Weights of a small image diffusion model: 97085 training examples.
Rows from block 8 of a small image diffusion model, named by matrix and row number. Rows with one number belong to one channel. Each number is 128 + 24 x the weight over its row's rms, rounded and kept within 0 to 255. All counts start at 0. Numbers have three digits each.
After each channel's rows are labels from the 100 images, of 14976 (inputs lightly noised), where the channel reaches its highest value: "place" is the part of the image that holds the peak; "top examples" is what is common among them. Only what is clearly more common there than usual is listed. The data: microscope photos of single blood and bone marrow cells. In brackets: how many of the 100, against the usual share in percent.
# convs0: first 3x3 conv (model.decb.0.0.convs.0.weight, 128x256x3x3, each kernel summed), inputs 0-127
# convs1: second 3x3 conv (model.decb.0.0.convs.1.weight, 128x128x3x3, transposed, each kernel summed), outputs 0-127

convs0.119:133137127132136098132118147128114141145135151128122152131122097133140138109152151135131121113130119154076131150139146138121136137143132126150162138146098161150122099118131178113124117113134114158102128111084136180129157104156131092139106122107123133145152127134127185136149116130129116135148125182125136134164167108155141134131128140155146131145133153115135135138169155168124172098118
convs1.119:102140112151181132103115120106114102148096162137129140164119124149134132104167122123104153108129075126117141117154099113152118118130128130181123121107141111120138171107127137143122117078142169148127157068106106112137134090124099143150140147143108149125152150114136086104141190132121123084119099138125138144113145157185113104134104120097125114138145087135121139118101051113090165143128
place: top right (28 vs 9.8)
top examples: smear: peripheral blood (91 vs 16.2)

convs0.105:149138150123110139157135127123109100134140130114128126111110105097124136103143148116111124145093105147134139100112132156118123104117136150137134107116124159138159137124123144138155132132161128137137117118125103149119125117158130125128117120125134112125146120131130155128138128127136091165147113132131134113136115147122149123125144110150123126166131139098123139117136157155116155119100
convs1.105:102130166150148133096091150133127132133128109126137185123118171112109164151126115129139144109120130118098122093100113100103163164136089075078108117087120123181101131154096106147125127098119141183114142118163125094140131134135104157108104122186116146103095116119152138123139105145116116129077162155108140067132141140104158135150170113165136143127128115161122119166123104118121145143114
place: centre (42 vs 14.1)
top examples: smear: peripheral blood (90 vs 16.2); cell type: segmented neutrophil (42 vs 20)

convs0.118:105172118131135124138124105102099152119152139149145150163100109089164131148118098149143076146154102132138106150132136097122133100144140138140141122116120157135165126136131114147102117117144112159129134124115107156146116137094149145126131162137128158120171141116149136121150116114113100147128119127112116104125128104107123173129105117166089087115149176156123116150115157143111133084125
convs1.118:168136150102131125162153149075168128114101159145107149143107117148126110130116116138144159130140122127089113119117079102086101156159146159129160141124094147081111126136133067183147130112119112122119142102104130070124115081098121132098118114145105128117084155102122106095107137150163101101139122124144131130141102145127108127144099155144139115079116130144170150159124124164107175154138
place: top right (27 vs 9.8)
top examples: smear: peripheral blood (100 vs 16.2); cell type: segmented neutrophil (45 vs 20)

convs0.45:143136129150125149116122128137102107107135073119136151136097147132091160088158119130129130142137094145161117106131132144123119118130148149129147096134128163129122100110131120147118121142153134139159107101128117128148138117146145142107118117127131127111133143130137114136111124155167100122140103130118113124134113118109156122157142092098121126105103141156139133149156122138099132096111
convs1.45:118123145180125132129138069130099141122120172135128129120142132135099126157100099132175148118147121121141104121150106133143181103134133121164111089117163140104110113149109155140156119149128138107089125146180116131110140112093109155115120139080116133105111096142146134116140130141117169156108134130108146127126143169183110134164112084110109133145132166101175127183173169089166133163125
place: bottom left (25 vs 9.8)
top examples: smear: peripheral blood (37 vs 16.2)

convs0.58:136124139167120143145183144173103119134072112127111142129106122155106131107113155107105156113127145148071139169116150114150154132140103116110144102106121127154135119122114123157146139143169129094143104122078113107138113159152125149137120162122121099155155154147126123133104144142151096131122103179139131103149052187126159143112171108140125137131132114137151121116167117164120142106137
convs1.58:147172112167118138135136125124110144106157120126124152152140141129094100119081087112161141162137104182124069102114145120156104140129115167118156098116161133126109163128117065162100117138117142105072141141146167145133123099107146083157145160116159126114126109189142138128078164136135133094114142100124161114111150120112121149129134158103154109110109082126134127121110130110129144148158
place: centre (70 vs 14.1)
top examples: smear: peripheral blood (82 vs 16.2); cell type: myeloblast (54 vs 1.9)

convs0.103:124144146114133125099141122124096163107114136146141157136142135132139144150114121107141117110159114121138129159119109126134131132115118164132128130111097127140163143111130147114085109127092106097108142140148122072129098132111100095102101139131129148128137107144096144127132121119141107130146125155122114112123156114148094148135154144127133117118103149110117119143120116105123128161118
convs1.103:112155088117088082144116142083102109129173086141092133149103071098139167120157144130142121109107130109138120122108191125149123106159091084118153118125124128076161120102158091125175131118138100099123190179135130116147122114113121124138116114118114137135130159162132132104154153105105118113135129110114157150095147133096114143113136149103102125088106142131174135142137127140150117095116
place: centre (89 vs 14.1)
top examples: smear: peripheral blood (100 vs 16.2); cell type: segmented neutrophil (47 vs 20)

convs0.30:088121129171130125110158149131119081138128077158101094110115114121148148160136109084145129133112121091098134129127145096120130144147085118119116128119164133135140131128157132115108115113084154096098126173126136128143153114107130129116129116064082125143133100107122126122130091111087102125124137103161124142150080117136137090133112098160143105119118137135113122127143109161166147099162
convs1.30:151114129133144105135168194115138121145089175114091124112119137119140133113156113111119125195122094122155178125114101175155110139116160116127103131125108095151090094154101120117146108146170137116117137124126162132145101123150148162146136112130137100130150109096089086079144093103117135131151097155146094117124119128148110100138111082121090151119108145135114107117102162116109104137073
place: top left (25 vs 9.8)
top examples: smear: peripheral blood (41 vs 16.2)

convs0.92:119142148128156125147166111148112122138156115135103111134100171106161137138133126136114141138111108128142125134160165150138151132131114093145130117111153144120098131099156134163136136105170111125133141109117099144088147145155143123145125090096131124129114129149133120133130126116138098108124116071137134119125061124111165151145148075128164169114143106130130123136155135181124121112089
convs1.92:148107147147096139170157114106121117125160100148175122129134108136132110152110103117140126123155102121133149163168092100085117131112144132129118120135121144101096152113103122135156104173126142145126159140106141131131152186152143120127166079125133141118093178111082135171119167155107148147147091116121139108135172151195145119146116121107143095138153108155123156096114123104145186097126
place: top left (26 vs 9.8)
top examples: smear: peripheral blood (82 vs 16.2); cell type: segmented neutrophil (40 vs 20)

convs0.106:118140172103094139160122093093091161105173172137139124095113101076164117125144092164131105136146138129171135085095116070186125145163159102137129110165119119136132107087157146153132127135102086103076099135166116149125169096146136088129089180130131069139091114124093114133114108133152139124143132081158120106114136117086140108103070124113098116139118129104107088122149134123143166150093
convs1.106:143135136175124100110137134169137116118144180115123112098107128092130180109120153119097128094148140095120136100140133121116174182121147104130138170150138094113125140182133105130156112155053129099117142124142124125117139144100137130106116129102080105134113142158106097119094126184114095119099124133127116101116120216115147107110133118120107106136156124125147109117104100160142121117116
place: middle left (35 vs 11.7)
top examples: smear: peripheral blood (86 vs 16.2)

convs0.55:126126119127142139141115109133137114131134135131109115137096117103146134137107108133130122118126149111137144110155127138160124135139130101132122115101178129119123151126150117139125115168140123128095152116161097135174127140145122119148138085131118127097129158117130157172108121096175068125118110104127158104104086121120141123134141057084127134164137114149108103125117110149131110069109
convs1.55:142155195137116142107120086150165102155159151142133135172086137122129127124155150071098136127162109103134140149131105095137065141115138146132153153141126148102113129164171119141129187112083117109132095127095104129156086103104113132115110150127095120111109122162144138098130126136120118108127137156133126090113122133100123129087103138188137121109097139104120188129114109133119113154145
place: centre (93 vs 14.1)
top examples: smear: peripheral blood (100 vs 16.2); cell type: erythroblast (35 vs 14.3)

convs0.102:106158124101095142121114115121131162156111128120130108115096102132140150130128174157138122122123131141141171138131124176144136110128144137144170127098114147152148158094127127149132129118117151129105158133102115112129137151124106123155120130119133081178119138144147136150135133136092137135133146161133139103156116108105123100132111130135144103130143146134109117157133130092135134105134
convs1.102:074144136120104133089127087152138134143107126173143105090135111104145108097109120131130118123162162094085121132155099125102142112181110124128130110178126146101122126058128148100127131146115146161162143129145126116098089136129155118146122122136090144136152109134089098141153112142124115142150108156117102172123154089109119141107111131180123143097127092118106108111093115171157066138118
place: centre (73 vs 14.1)
top examples: smear: peripheral blood (88 vs 16.2); cell type: myeloblast (32 vs 1.9)

convs0.110:154150133103097140121141104129134131167120115142134132142132083149137123112115099112096101147146145105125121115129146101157127122149131150126101126120139163123122102133131072113115112104118111123129107100118110126104132137131133105161143133095126125088142105119129124097119120128148083112155131126115128110139100126097148119125130098124107121107105118130151120147142148144126139142110
convs1.110:164118132106120153106105115135114146102160116139084092093093088124166134129145129154100148145113139105167129076099113071133104095131141123163110122123133120137146114075128125126149147117106111136102075090116131184143115150112134145140122155164121142103121105144134170125100188128151096111127117134110134120123128111161085150105130146138181138129122129135197139126154130135148125098164
place: centre (92 vs 14.1)
top examples: smear: peripheral blood (87 vs 16.2); cell type: erythroblast (35 vs 14.3)

convs0.56:098107119130119130139148111119132110104143114102135129119138104169169111152120138190104126115141180140132143128107138113136114103124117156135140137116134133123104136140118153163103134096104122118132126128088131120101117152139120157138100137116131141131165151116118129131131155129095133105095140086137099120093099126118144139139100118135164153133125129104161123131144120099139144104105
convs1.56:131121106160129130132126137113153113132097099118094122126112144145075124149116109117162102107110095179119127133117115144131118151087104119072100106133154096140104109185088123107114087154124127108135126160107110121120144101130124155172173114129159179104146094151144095154150155134155149149122105095126168143108153156157128167127114142145147116144111102089132136116132131069082107102104
place: bottom right (31 vs 9.8)
top examples: smear: peripheral blood (36 vs 16.2)

convs0.23:129160104115103132111096104115157083107113102102118094130119135127131124108113095116134117137168127128127143076093075128129107128156107147132082094165177100165091139118088118128138109148049106124109114098122156157076114125115141133153119113095137107164099169118137106116101132128082134152129096122103078145099147110171085129106097130163115115127128148118153092134143119127106123172102
convs1.23:140114133124141091156103180148156119107170135097120172146117120116131125162128115120119109119117137125175137132111134156099165137124158144144128191126101139130101147203143141136178110100151145142111134170147148066166146091101155150121153123126140123116145103087161110111171100125144177103167110149133124134135161111084150113144118102126135150146102128128143092143131139141110135118132
place: top right (26 vs 9.8)
top examples: smear: peripheral blood (98 vs 16.2); cell type: segmented neutrophil (44 vs 20)

convs0.14:102126155100112132101113130144143118102111135099143113138106107141148127117140098150142131142135098156142120150109115121106132140155102094142138101124146156114125097118099164097143141142092098113095098138105113139128144133121160107161115113146143170117160083099138133140114124131104093113093113114144128112110148107151117113129144139138128102081149092136152094104114091138139119126131
convs1.14:126084120131146129124142150134130133105121079085147126131124156128133122118121136119129102113152098135163166109120117168118178088116146094149117137132132113169088126189113152158167126129172113102123129102112140106162124139090183123123183167096124177106135127123129117085141114106134156087113103158129105104119127138144098116115125131118127140150132100132179136128085129105130093136068
place: top right (29 vs 9.8); bottom right (27 vs 9.8)
top examples: smear: peripheral blood (88 vs 16.2); cell type: segmented neutrophil (53 vs 20)

convs0.109:086131147159136124118129113126118131115111142135125097115126138107098118154138114131073123134137116108169152077128128136116142129093125122121101110131139117143166122117138139155116140170112128134130152148149135138111137096123102140160134162176099119116158096118129125130115112142136096132118092094104122134105113112172138100129137095149097130111113126095113167144122102152147125141125
convs1.109:123097119145128120143179090160153146086168159153115137098136082110148125143115170174116137138138111143127146125122128104171124116134110152126139152134107141104107131130120107151132131126122129121133117131140126097147141132122107182165114139143065152109093141119159098108129148112121147161143079148122079101140165136077153128172160149130107138147131143106124162149063120096177097143139
place: bottom right (33 vs 9.8)
top examples: smear: peripheral blood (71 vs 16.2); cell type: segmented neutrophil (41 vs 20)