{"model": "image diffusion model", "dataset": "microscope photos of single blood and bone marrow cells", "train_examples": 97085, "image_size": 64, "horizontal_flip": true, "conditioning": "none", "arch": "unet", "objective": "epsilon", "cond_dim": 256, "norm": "groupnorm", "hidden_act": "silu", "weight_standardization": false, "padding_mode": "replicate", "pixel_unshuffle": 2, "widths": [64, 128, 256], "blocks_per_level": 2, "scale_shift_norm": true, "attention": true, "upsampling": "pixel_shuffle", "init": "kaiming_normal", "residual_init": "scaled_by_depth", "optimizer": "soap", "beta2": 0.95, "learning_rate": 0.0049, "beta1": 0.95, "shampoo_beta": 0.95, "eps": 1e-08, "precondition_frequency": 32, "max_precond_dim": 1024, "merge_dims": true, "one_sided": false, "adamw_lr_other_params": 0.001, "max_grad_norm": 5.0, "max_steps": 10500, "batch_size": 64, "epochs": 6.9, "lr_schedule": "cosine", "final_lr_fraction": 0, "warmup_steps": 310, "weight_decay": 0.02, "adamw_weight_decay_other_params": 0}
Rows from block 7 of a small image diffusion model, named by matrix and row number. Rows with one number belong to one channel. Each number is 500 + 50 x the weight over its row's rms, rounded and kept within 0 to 999. All counts start at 0. Numbers have three digits each. After the name is the row's rms in percent of the matrix's.
After each channel's rows are labels from the 100 images, of 14976 (inputs lightly noised), where the channel reaches its highest value: "patch colour" is the nearest of a few named colours to the mean colour under the peak. Only what is clearly more common there than usual is listed. The data: microscope photos of single blood and bone marrow cells.
# convs0: first 3x3 conv (model.mid.2.convs.0.weight, 256x256x3x3, each kernel summed), inputs 172-255
# convs1: second 3x3 conv (model.mid.2.convs.1.weight, 256x256x3x3, transposed, each kernel summed), outputs 172-255

convs0.25 116:479436512645465504417509546512533589531479491390487531502470570588545523510500472449523551365538441552522591531482476650471499527540485500477466483577480502505410482528511560485451478510538581522465506443527496542449520548515408469508407488459474486447
convs1.25 119:509466512468494487452510406405516503492519464488527477490438527415493502502571504572517422619390550486494559388549435526466435501490490431573442485480483493484507489628457555586458549522574518508546513547556529530501522449438528462467462494513513550556
patch colour: grey

convs0.206 141:534496431563480540508542567437522479559569465565519481479576524483555462480490507581506558426531491568488414532489389540507334461527532507544510448498524515527550480542468525472451549457533487534515494432440478536495496573542390439453472490490531542457
convs1.206 122:505407460434586449461518491547486472490499513507532565551450467533564543451499462471561556537468438421569555570472621539496546421549547436443539598508470539492504565480519388485492514478494509460558517519501458482476482514455518528500539471476549471645
patch colour: blue

convs0.245 120:625449472525477452439477516441523501369493461450490487512495471528475454479531563516416516585483514591538446512516551499512475576534516514454473510406503540494572491485442461546628446411452492536440525537561484430545512361508512505470455491597391544470
convs1.245 156:483478518532505640538504462462481537506560474499480475466503496496365553440543492466409518436435498478466474517535494449524528487673509450522526518589470457518504444542616494668528435473496539470569549513427456575478549490488591547520550520421477523466
patch colour: blue

convs0.166 170:450465494583482605500503511507493469405442484552515420535483580421514468447541447515526486426495431547451546467456459416461466519497610476479471508552475472462448476543455416594484499498496609535578365508498499527612451473505513581577579460514498467475
convs1.166 148:537500485441433336459554445534464507555520508502589502494560522540464494425548509456519493382549633548536510536550522537456621467510436478540545383446512429450571539535567612531492560585484496565498518413563408476451442618520542475434430471536498504512
patch colour: purple

convs0.151 067:371523474591485565469447519491515442521541530484452482520500556460423518506436498484462580536530471500500539478518592627506419489471415512537551540463479474504400507436473663350600468526624512590488572609502482500512492479454587554506492501440496508425
convs1.151 062:494488481435550493536493533498535502548540549562469412458545557548377445534511494422513474501552521468568532485523561507443518551468592499590359453462505539511491492543525466529554484521474396613539452434512384542449517461476566527516507456550539462481
patch colour: grey

convs0.142 056:485530500531499526539638478493502448433542542539530517510518534386429507483412546504530523508534484522461404458511615592456420512514461476502488371510485496530515437502488477485556488534528497482495469468465508440628483508556575461484433497577472534428
convs1.142 052:429510475421469492496460564512450544516481464507521437518496515591437462451480472544550532556530609566532562539448438455501507501537552463448496614577472469513504497506475497510533438447551554478552591525513461457450405465536536585546446507493517433447
patch colour: blue

convs0.98 124:547429485494490514468501467529492533522444484598558438530524460519512473528376482610550463489524504574549488496442487502458436660590593464472564439524479464460475509521480580548488524482467546496531544463375523559407515460502445605498451493481562513516
convs1.98 142:460401557455611488547447434509492538451505569559493430510419505471460443416452483581569459522482423480546559488460517604460479563498549530447550481503483531481420512465529399430508473530517489524491559608403503515502465607437491548498583511429436479465
patch colour: blue

convs0.14 110:490484472631512532460616527496552615526506567427461532460500510468425506497520522502506516507555665536497571515483529509466529553577555495504508410543461524470466406588507409486537561557506603466579502442475462551425442477513488530536535509547528580547
convs1.14 104:500546546438461495511459587507523446477517528467546561464417448506526492441517474507432441557524486514525484456513559508604529451591456505509511550486427538564488560448494561511423519484521483567559479547496440499544457569581539471514510406521511511453
patch colour: grey

convs0.174 108:447442554464483549542515432519463588454462531431472488493517541498405510555462487537533642544527428602492459486483570547493621460482493496497561447530480442458452461500479527440533524450520420538494577538464509474613510491537544622554561476505469468498
convs1.174 112:448479548476495569495522536503492519495443531512458409536528495505487547484532471637563473490545431554510511581469517427530506472463554507503429428365564519547490439426543487446468519555461556505522569524549427522494496563521550474479443504534440442598
patch colour: grey

convs0.220 084:644576429510489455560467530515424351421511411491536528517506413363491529472417485548423472542490494487511379498463536458493493561532460494509490559396518514470594475543466534438490531508446551465501446552450495507461467522569375472532573436495527475495
convs1.220 093:501516445474488465485406520499469579578447620440486532505477516624530454463456534517523529542596528492510501505414517487476549510456484521402543496494468485511489413392448436480505462454535444428559577582456418506507529535484476464559552514549468603580
patch colour: blue

convs0.116 116:539430522479484536447416518553481468532508433572547518515449512484415490470450442471486394529497529479577505517464460533499557484358490482487457370491525495492481475522485580595434512478549520556422482526501563394520489370603463502512482464350523441427
convs1.116 128:415495496440545522423483478494474461566548559505460470479442511518530475526548460527532521451445445482565532634451476640468491452515574463525528577392527472489532527536586590428497460555585523477473444498528467447442507505509502413470537566518489456536
patch colour: purple; blue

convs0.222 029:457535515573499387551445576489504377511451605617443530535610484483459549480456474496450531537525414506560537470510427413556575572475480513553479539448468476518498526485469517359479511515543538499484554527548540552525524502412533520517526496537489387506
convs1.222 023:536514467530485518363500407484492443560518450516573576563495446478628551523474484504439421528517530457473504560503471502520515542530527521459523546465461386482580540479502532517446504454514517485519487574471480598458535536471548513448540506462568444409
patch colour: blue