Rows from block 3 of a small image diffusion model, named by matrix and row number. Rows with one number belong to one channel. Each number is 500 + 50 x the weight over its row's rms, rounded and kept within 0 to 999. All counts start at 0. Numbers have three digits each.
After each channel's rows are labels from the 100 images, of 14976 (inputs lightly noised), where the channel reaches its highest value: "colour at peak" is the nearest of a few named colours to the mean colour under the peak; "top examples" is what is common among them. Only what is clearly more common there than usual is listed. The data: microscope photos of single blood and bone marrow cells. In brackets: how many of the 100.
# convs0: first 3x3 conv (model.enc.1.1.convs.0.weight, 128x128x3x3, each kernel summed), inputs 64-127
# convs1: second 3x3 conv (model.enc.1.1.convs.1.weight, 128x128x3x3, transposed, each kernel summed), outputs 64-127

convs0.81:560453395489446464469516509419522483455472511492556411447487522472421519477395432492532475523544542519437460471463470494545479521504515577505401432474454429518514397545563526539514514462425500
convs1.81:561429464458486449499529524462553545534531529557496514395529389560452503505444427503519516469580531551485493486305550500485519490486482531559582487486527482527517533527522426523541507505488565
colour at peak: purple (65)
top examples: cell type: erythroblast (44)

convs0.83:559483488502591473484471512464464481541470515462514569546474389408458527394405424508588539591407459491460451454563531470503514467428496525464438515483416498486476451445437461489402475506503443
convs1.83:455506410442608489522529511540456433499488475511437523433568495465472565519479489546598521612589512479477502488512486538524539546465579497411483501523418508461558454450551482456565253605510499
colour at peak: white (55)
top examples: smear: peripheral blood (64); cell type: lymphocyte (34)

convs0.63:542569626490436528573446558574420436434511521464525414523586519449522567431494519390577510511536438550571398514528438533474510455496473431529434468563574490502618484484533554437468537516498571
convs1.63:459482506466540501523491389475514560516442446526490517519508463559418553523435505504521475586484480500576476596440558537490491459468572458576391446527458506495431498441565441465471451523529439
colour at peak: black (59)
top examples: cell type: erythroblast (42)

convs0.86:461554567407465455456468507503545494509591593448487507503509469528540456475498535521483492489560531484544449533533434461464505526460465473465500509501509523477559450621481365522523539542449430
convs1.86:504480397527461539459484451495556413431430431516448547438553474464447493477468536477475454480482444510527578422503506540428515503509561505404599578449565473447623431393462535437582386447606473
colour at peak: black (67); blue (27)
top examples: cell type: erythroblast (43)

convs0.57:532431536455609461524510556607467403464496487425514540560401450492489478525470511508492485570495483476449461508496489454490488474499463466471508433448499503427559473578596552447468534578577497
convs1.57:454442493515442508572511555570475439491461521552492395534502484431531478496561572571530478502537435468496528394441496544554489492574553557441511420548494503435475480389488517484535475488477452
colour at peak: black (83)
top examples: cell type: erythroblast (38)

convs0.53:513502561465478522503498459500432532515495487546464485512523516482482417498533520493472501424538538454408618521519487493506501439557539536471565553485541483459284523502441504453432517524499438
convs1.53:550491453523510509482524633556495446482457516494441521536523487484539657522426512574479494573545398551541408478378531500484507520510437505410417525461459490536637535507497514521528509437524514
colour at peak: white (54)
top examples: smear: peripheral blood (64)

convs0.78:574453495471517496437482454548551485475593475572535512480496525533470516428462423488500517486491558486461532514529560519541550510510497446512425388449475554592441535480502517514561509568420511
convs1.78:505487525553478597534568577440519523492489492514525498470533540506421584512592446609478485637464553477456487548520525393475469441502516531502538523455490420503515524422436543486416473424541478
colour at peak: white (57)
top examples: smear: peripheral blood (100)

convs0.20:520555406561454473477517514504527484502452465454567463527502486408455510493445519409533486497510452547453459509496533508507483519511464596462450403513485494495490481480500478578460502482474486
convs1.20:493509491486494519467570523525489530497497465592445502452585455523555532443511518497481533477488471465490468498375580506457530465512506540533687563525596438532566531519525509519500492485470585
colour at peak: blue (53)
top examples: cell type: erythroblast (66)

convs0.90:547504549548571463484485570511510481504521606499517525580564489512479553441517448528496466509524604596486453512497457511482536498442509526601524582467532483442603503536511599547457587481457542
convs1.90:468567430554552362489450491538562472396469475452493573547461527505544574528544428470483479512503524508476548453573531553503452466529460553519485528482504495482577384509465575501431530490366492
colour at peak: black (95)
top examples: cell type: erythroblast (75)

convs0.66:509445560512554478514538435537569446500475483492488542462493520500502487428488372562531485470548508485500523592498533501564527530522567487509515484498566448572534539378497399547519580502500511
convs1.66:492499444469505486439491478534510531457415472536390477507412492378462406540564403462526527478411472549555519435517475493528496512448548490410506535503445581526471500559444351471497450514493463
colour at peak: blue (66)
top examples: smear: peripheral blood (100); cell type: segmented neutrophil (83)

convs0.8:461486565501584408468416500470513663467461475636459499470458606436598503529498476461514479413459496542468497463536517449605525498475423551510489537479465556482522490493458427494544454497472440
convs1.8:408463498486490471514515527590525557549521507532550522455413549495410524499526514532473564530487498466592517558513591563557484508486534510502456491525590478553577491562515577471418530519511621
colour at peak: black (100)
top examples: cell type: erythroblast (46)

convs0.74:446440402460549609485481530512518628469513532537449462429563524539506509511462525529425441493516504409584545471526525487503554475495559565587503485515441597443478478514496529496536579413479408
convs1.74:498506586466530502507481509484466510527455451535461561521540354562471451572456551509487469524468477493505526577519588473572474439517514513598580513501483467489458447501526548498484595451520434
colour at peak: blue (41); black (32)
top examples: cell type: erythroblast (44)

convs0.28:444481580561466489450492461575407540519426437586422523440508514496449433526502443463547488494422477515437473539512507445540394557508489507501472481398420536544421539484534426505543487500430490
convs1.28:503478506608541437420510454482510451442495550538521475514405406538521436563467445462593489487461469490532480510487516492456491541568499435490418498365499528462439522495539455546536535386493525
colour at peak: grey (75)
top examples: smear: peripheral blood (100); cell type: eosinophil (65)

convs0.64:575509464535540507504523520610473513564579463488533519438497501472576536508426490577586655517577452532600519450516539444552474525537491554525544453537498469504521515446439454562500548405485493
convs1.64:512574465489555479526509551495460427487477498485485463443499533497563579480544571374570527565431532607480532600530610550459437618484535476455529548553418431520503504451517522528575493458499495
colour at peak: black (65)
top examples: cell type: erythroblast (36)

convs0.95:504484473427459501439531484402593596524505525501506520527479534549468554501432547546465483498558534585464503518515596364571541399540469537522472523521483351548420530527475502533526499536494508
convs1.95:415526471482545454591459536507502512485501413509475536454442474524527446449485550466515545525490540501456568479542406572569582371427477652424552376484568452514534486472513510429521560479515469
colour at peak: blue (56); black (33)
top examples: smear: peripheral blood (76); cell type: segmented neutrophil (43); cell type: lymphocyte (39)

convs0.43:522470547558438496525505474503371482513446484468562508456507429596444498411536449483455489504412482496509473490534551502540416503465510495454437484480434526503467487410536531490583580509457501
convs1.43:483463525596491506415429495532549583519532550633508491558435393622495478520479436462467489439461451493489472551485490520421524549615504492522435503451417481511467488562568446538572473437510525
colour at peak: grey (65)
top examples: smear: peripheral blood (100); cell type: erythroblast (40)

convs0.42:512384427500443473454435420443537515532514482503430497426511507516468503479470505536524486526509498478570536543499524487493481546439453545466601481456452506436456419510462369528489503504529443
convs1.42:402544544452599470499408544465455492530466431412437570526474448462465467500526520557533426496466584550391389453462586534472527441525527579418493446453499558454460459447430438497469586513496487
colour at peak: blue (57)
top examples: cell type: erythroblast (62)

convs0.97:532479437516470476524471467452463484470507384617452511450497585395533527447527497519588510428445560497451585511462540466514500531592541515494479523431472595486456552380482516533437543482596575
convs1.97:433379461468499481511449511501484462568486446576500474502452465444483408485519424548484474431422501459441473521449500434441480484549528450369432541434491486397510517507529408424483482512555489
colour at peak: black (50)
top examples: cell type: erythroblast (54)

convs0.5:423541317487512485479490502481527456480479460528526584494475419497485490497462477481527455478455460450442502492524463440521509482523484540542407385519414529507438456540510529579491476508474468
convs1.5:449460496477462567478491509507538492508506443579456420531542398505580502495546494508465545467534434484518453514495612473561564469573492494543631522537513510550553546482510490497459544426525526
colour at peak: blue (53)
top examples: cell type: erythroblast (43)

convs0.62:532489549461649492533438528500488498482514592465533425532466613549499536440470456461386472512366399503436424490655478507454488463472442520485335486508459503532478511525512493461493525458489459
convs1.62:477499506458502510413428564526457600399499523510523563499480484513387477442458427486498509523646460476463424462501467485511549536497471583457473496564463516552593496505423445448496564465589544
colour at peak: white (95)
top examples: smear: peripheral blood (55)

convs0.113:502542537485599495532436491562454492448526451535502453541545558517460474452519489461475453457557487467437513520579410564498459458503473502440501515535577549538480594469492665404577538527517417
convs1.113:483431522467420542457483483513625396463552495523518505509501423557576470496451499480494451486466477519554472485451582406532504497550517380561557553483469508443476496558542635578511476430459499
colour at peak: white (98)
top examples: smear: peripheral blood (86)

convs0.24:531491465523416568554480515607526521494498523501517492510526493592475537479503514547482558453445532515596538539443517468528488435538490509531540496493504588551547523475493558448470517542474526
convs1.24:438507570433450513501509537513553425479539506526483429552537411446589482418478474540355521495491388432438511533520613459525486447584502491487646572579476439523586447504598559503484492532502514
colour at peak: purple (48)
top examples: cell type: erythroblast (43)

convs0.2:401491526546475560548516442516561446596492449584613520431563448548493424512539513522534501496572497551564522424507515574475493475487530464565538456571455604431600502532461560490473584482472541
convs1.2:531505641470519521425470457451446436544521549493355532598455534443537410435433548571496543439498464497522475457537577430416470483506478496476510543520525492471560496554527565509449511481582554
colour at peak: grey (87)
top examples: cell type: erythroblast (35)

convs0.10:535568512373464499457521558476454476521456521453547372500483486569532502489493496499515485477503439509369473500613540535534509526485451584561501492453381469533426525509444421481529461505524473
convs1.10:520499498518480481504486482455459535517501522523492542499581381567408474526477533494564438433461447506471546541329570516500484438496525459607593538530541488492515432508570575532430507504474470
colour at peak: black (92)
top examples: cell type: erythroblast (61)

convs0.84:536543435542542479492479543476495506501488556446422531484468406420459475475458488506551532520397506511451494461528534447559551444479465489405423380466463535504457403466518465477310489518446490
convs1.84:498438445478469596477604505510489417484496454488439396480522479383488557521519494533471575554561438501526514457466549502502531514438521560508472427468396430553520499477498452464530296598521496
colour at peak: pink (73)
top examples: smear: peripheral blood (99); cell type: segmented neutrophil (52)

convs0.116:474437633533555553548538534574538532559521491599543474529571555540489459514574521466457482536551514495614525564332546479465473465584509470551458427480539509493530456477443609528561534473503488
convs1.116:506537460515294563419434468508508522428467469543564458586536472520512490461535506470423433496419455472503523542424541512474510500543579501559589465543565561429550476498392565496395458495449445
colour at peak: pink (95)
top examples: smear: peripheral blood (100)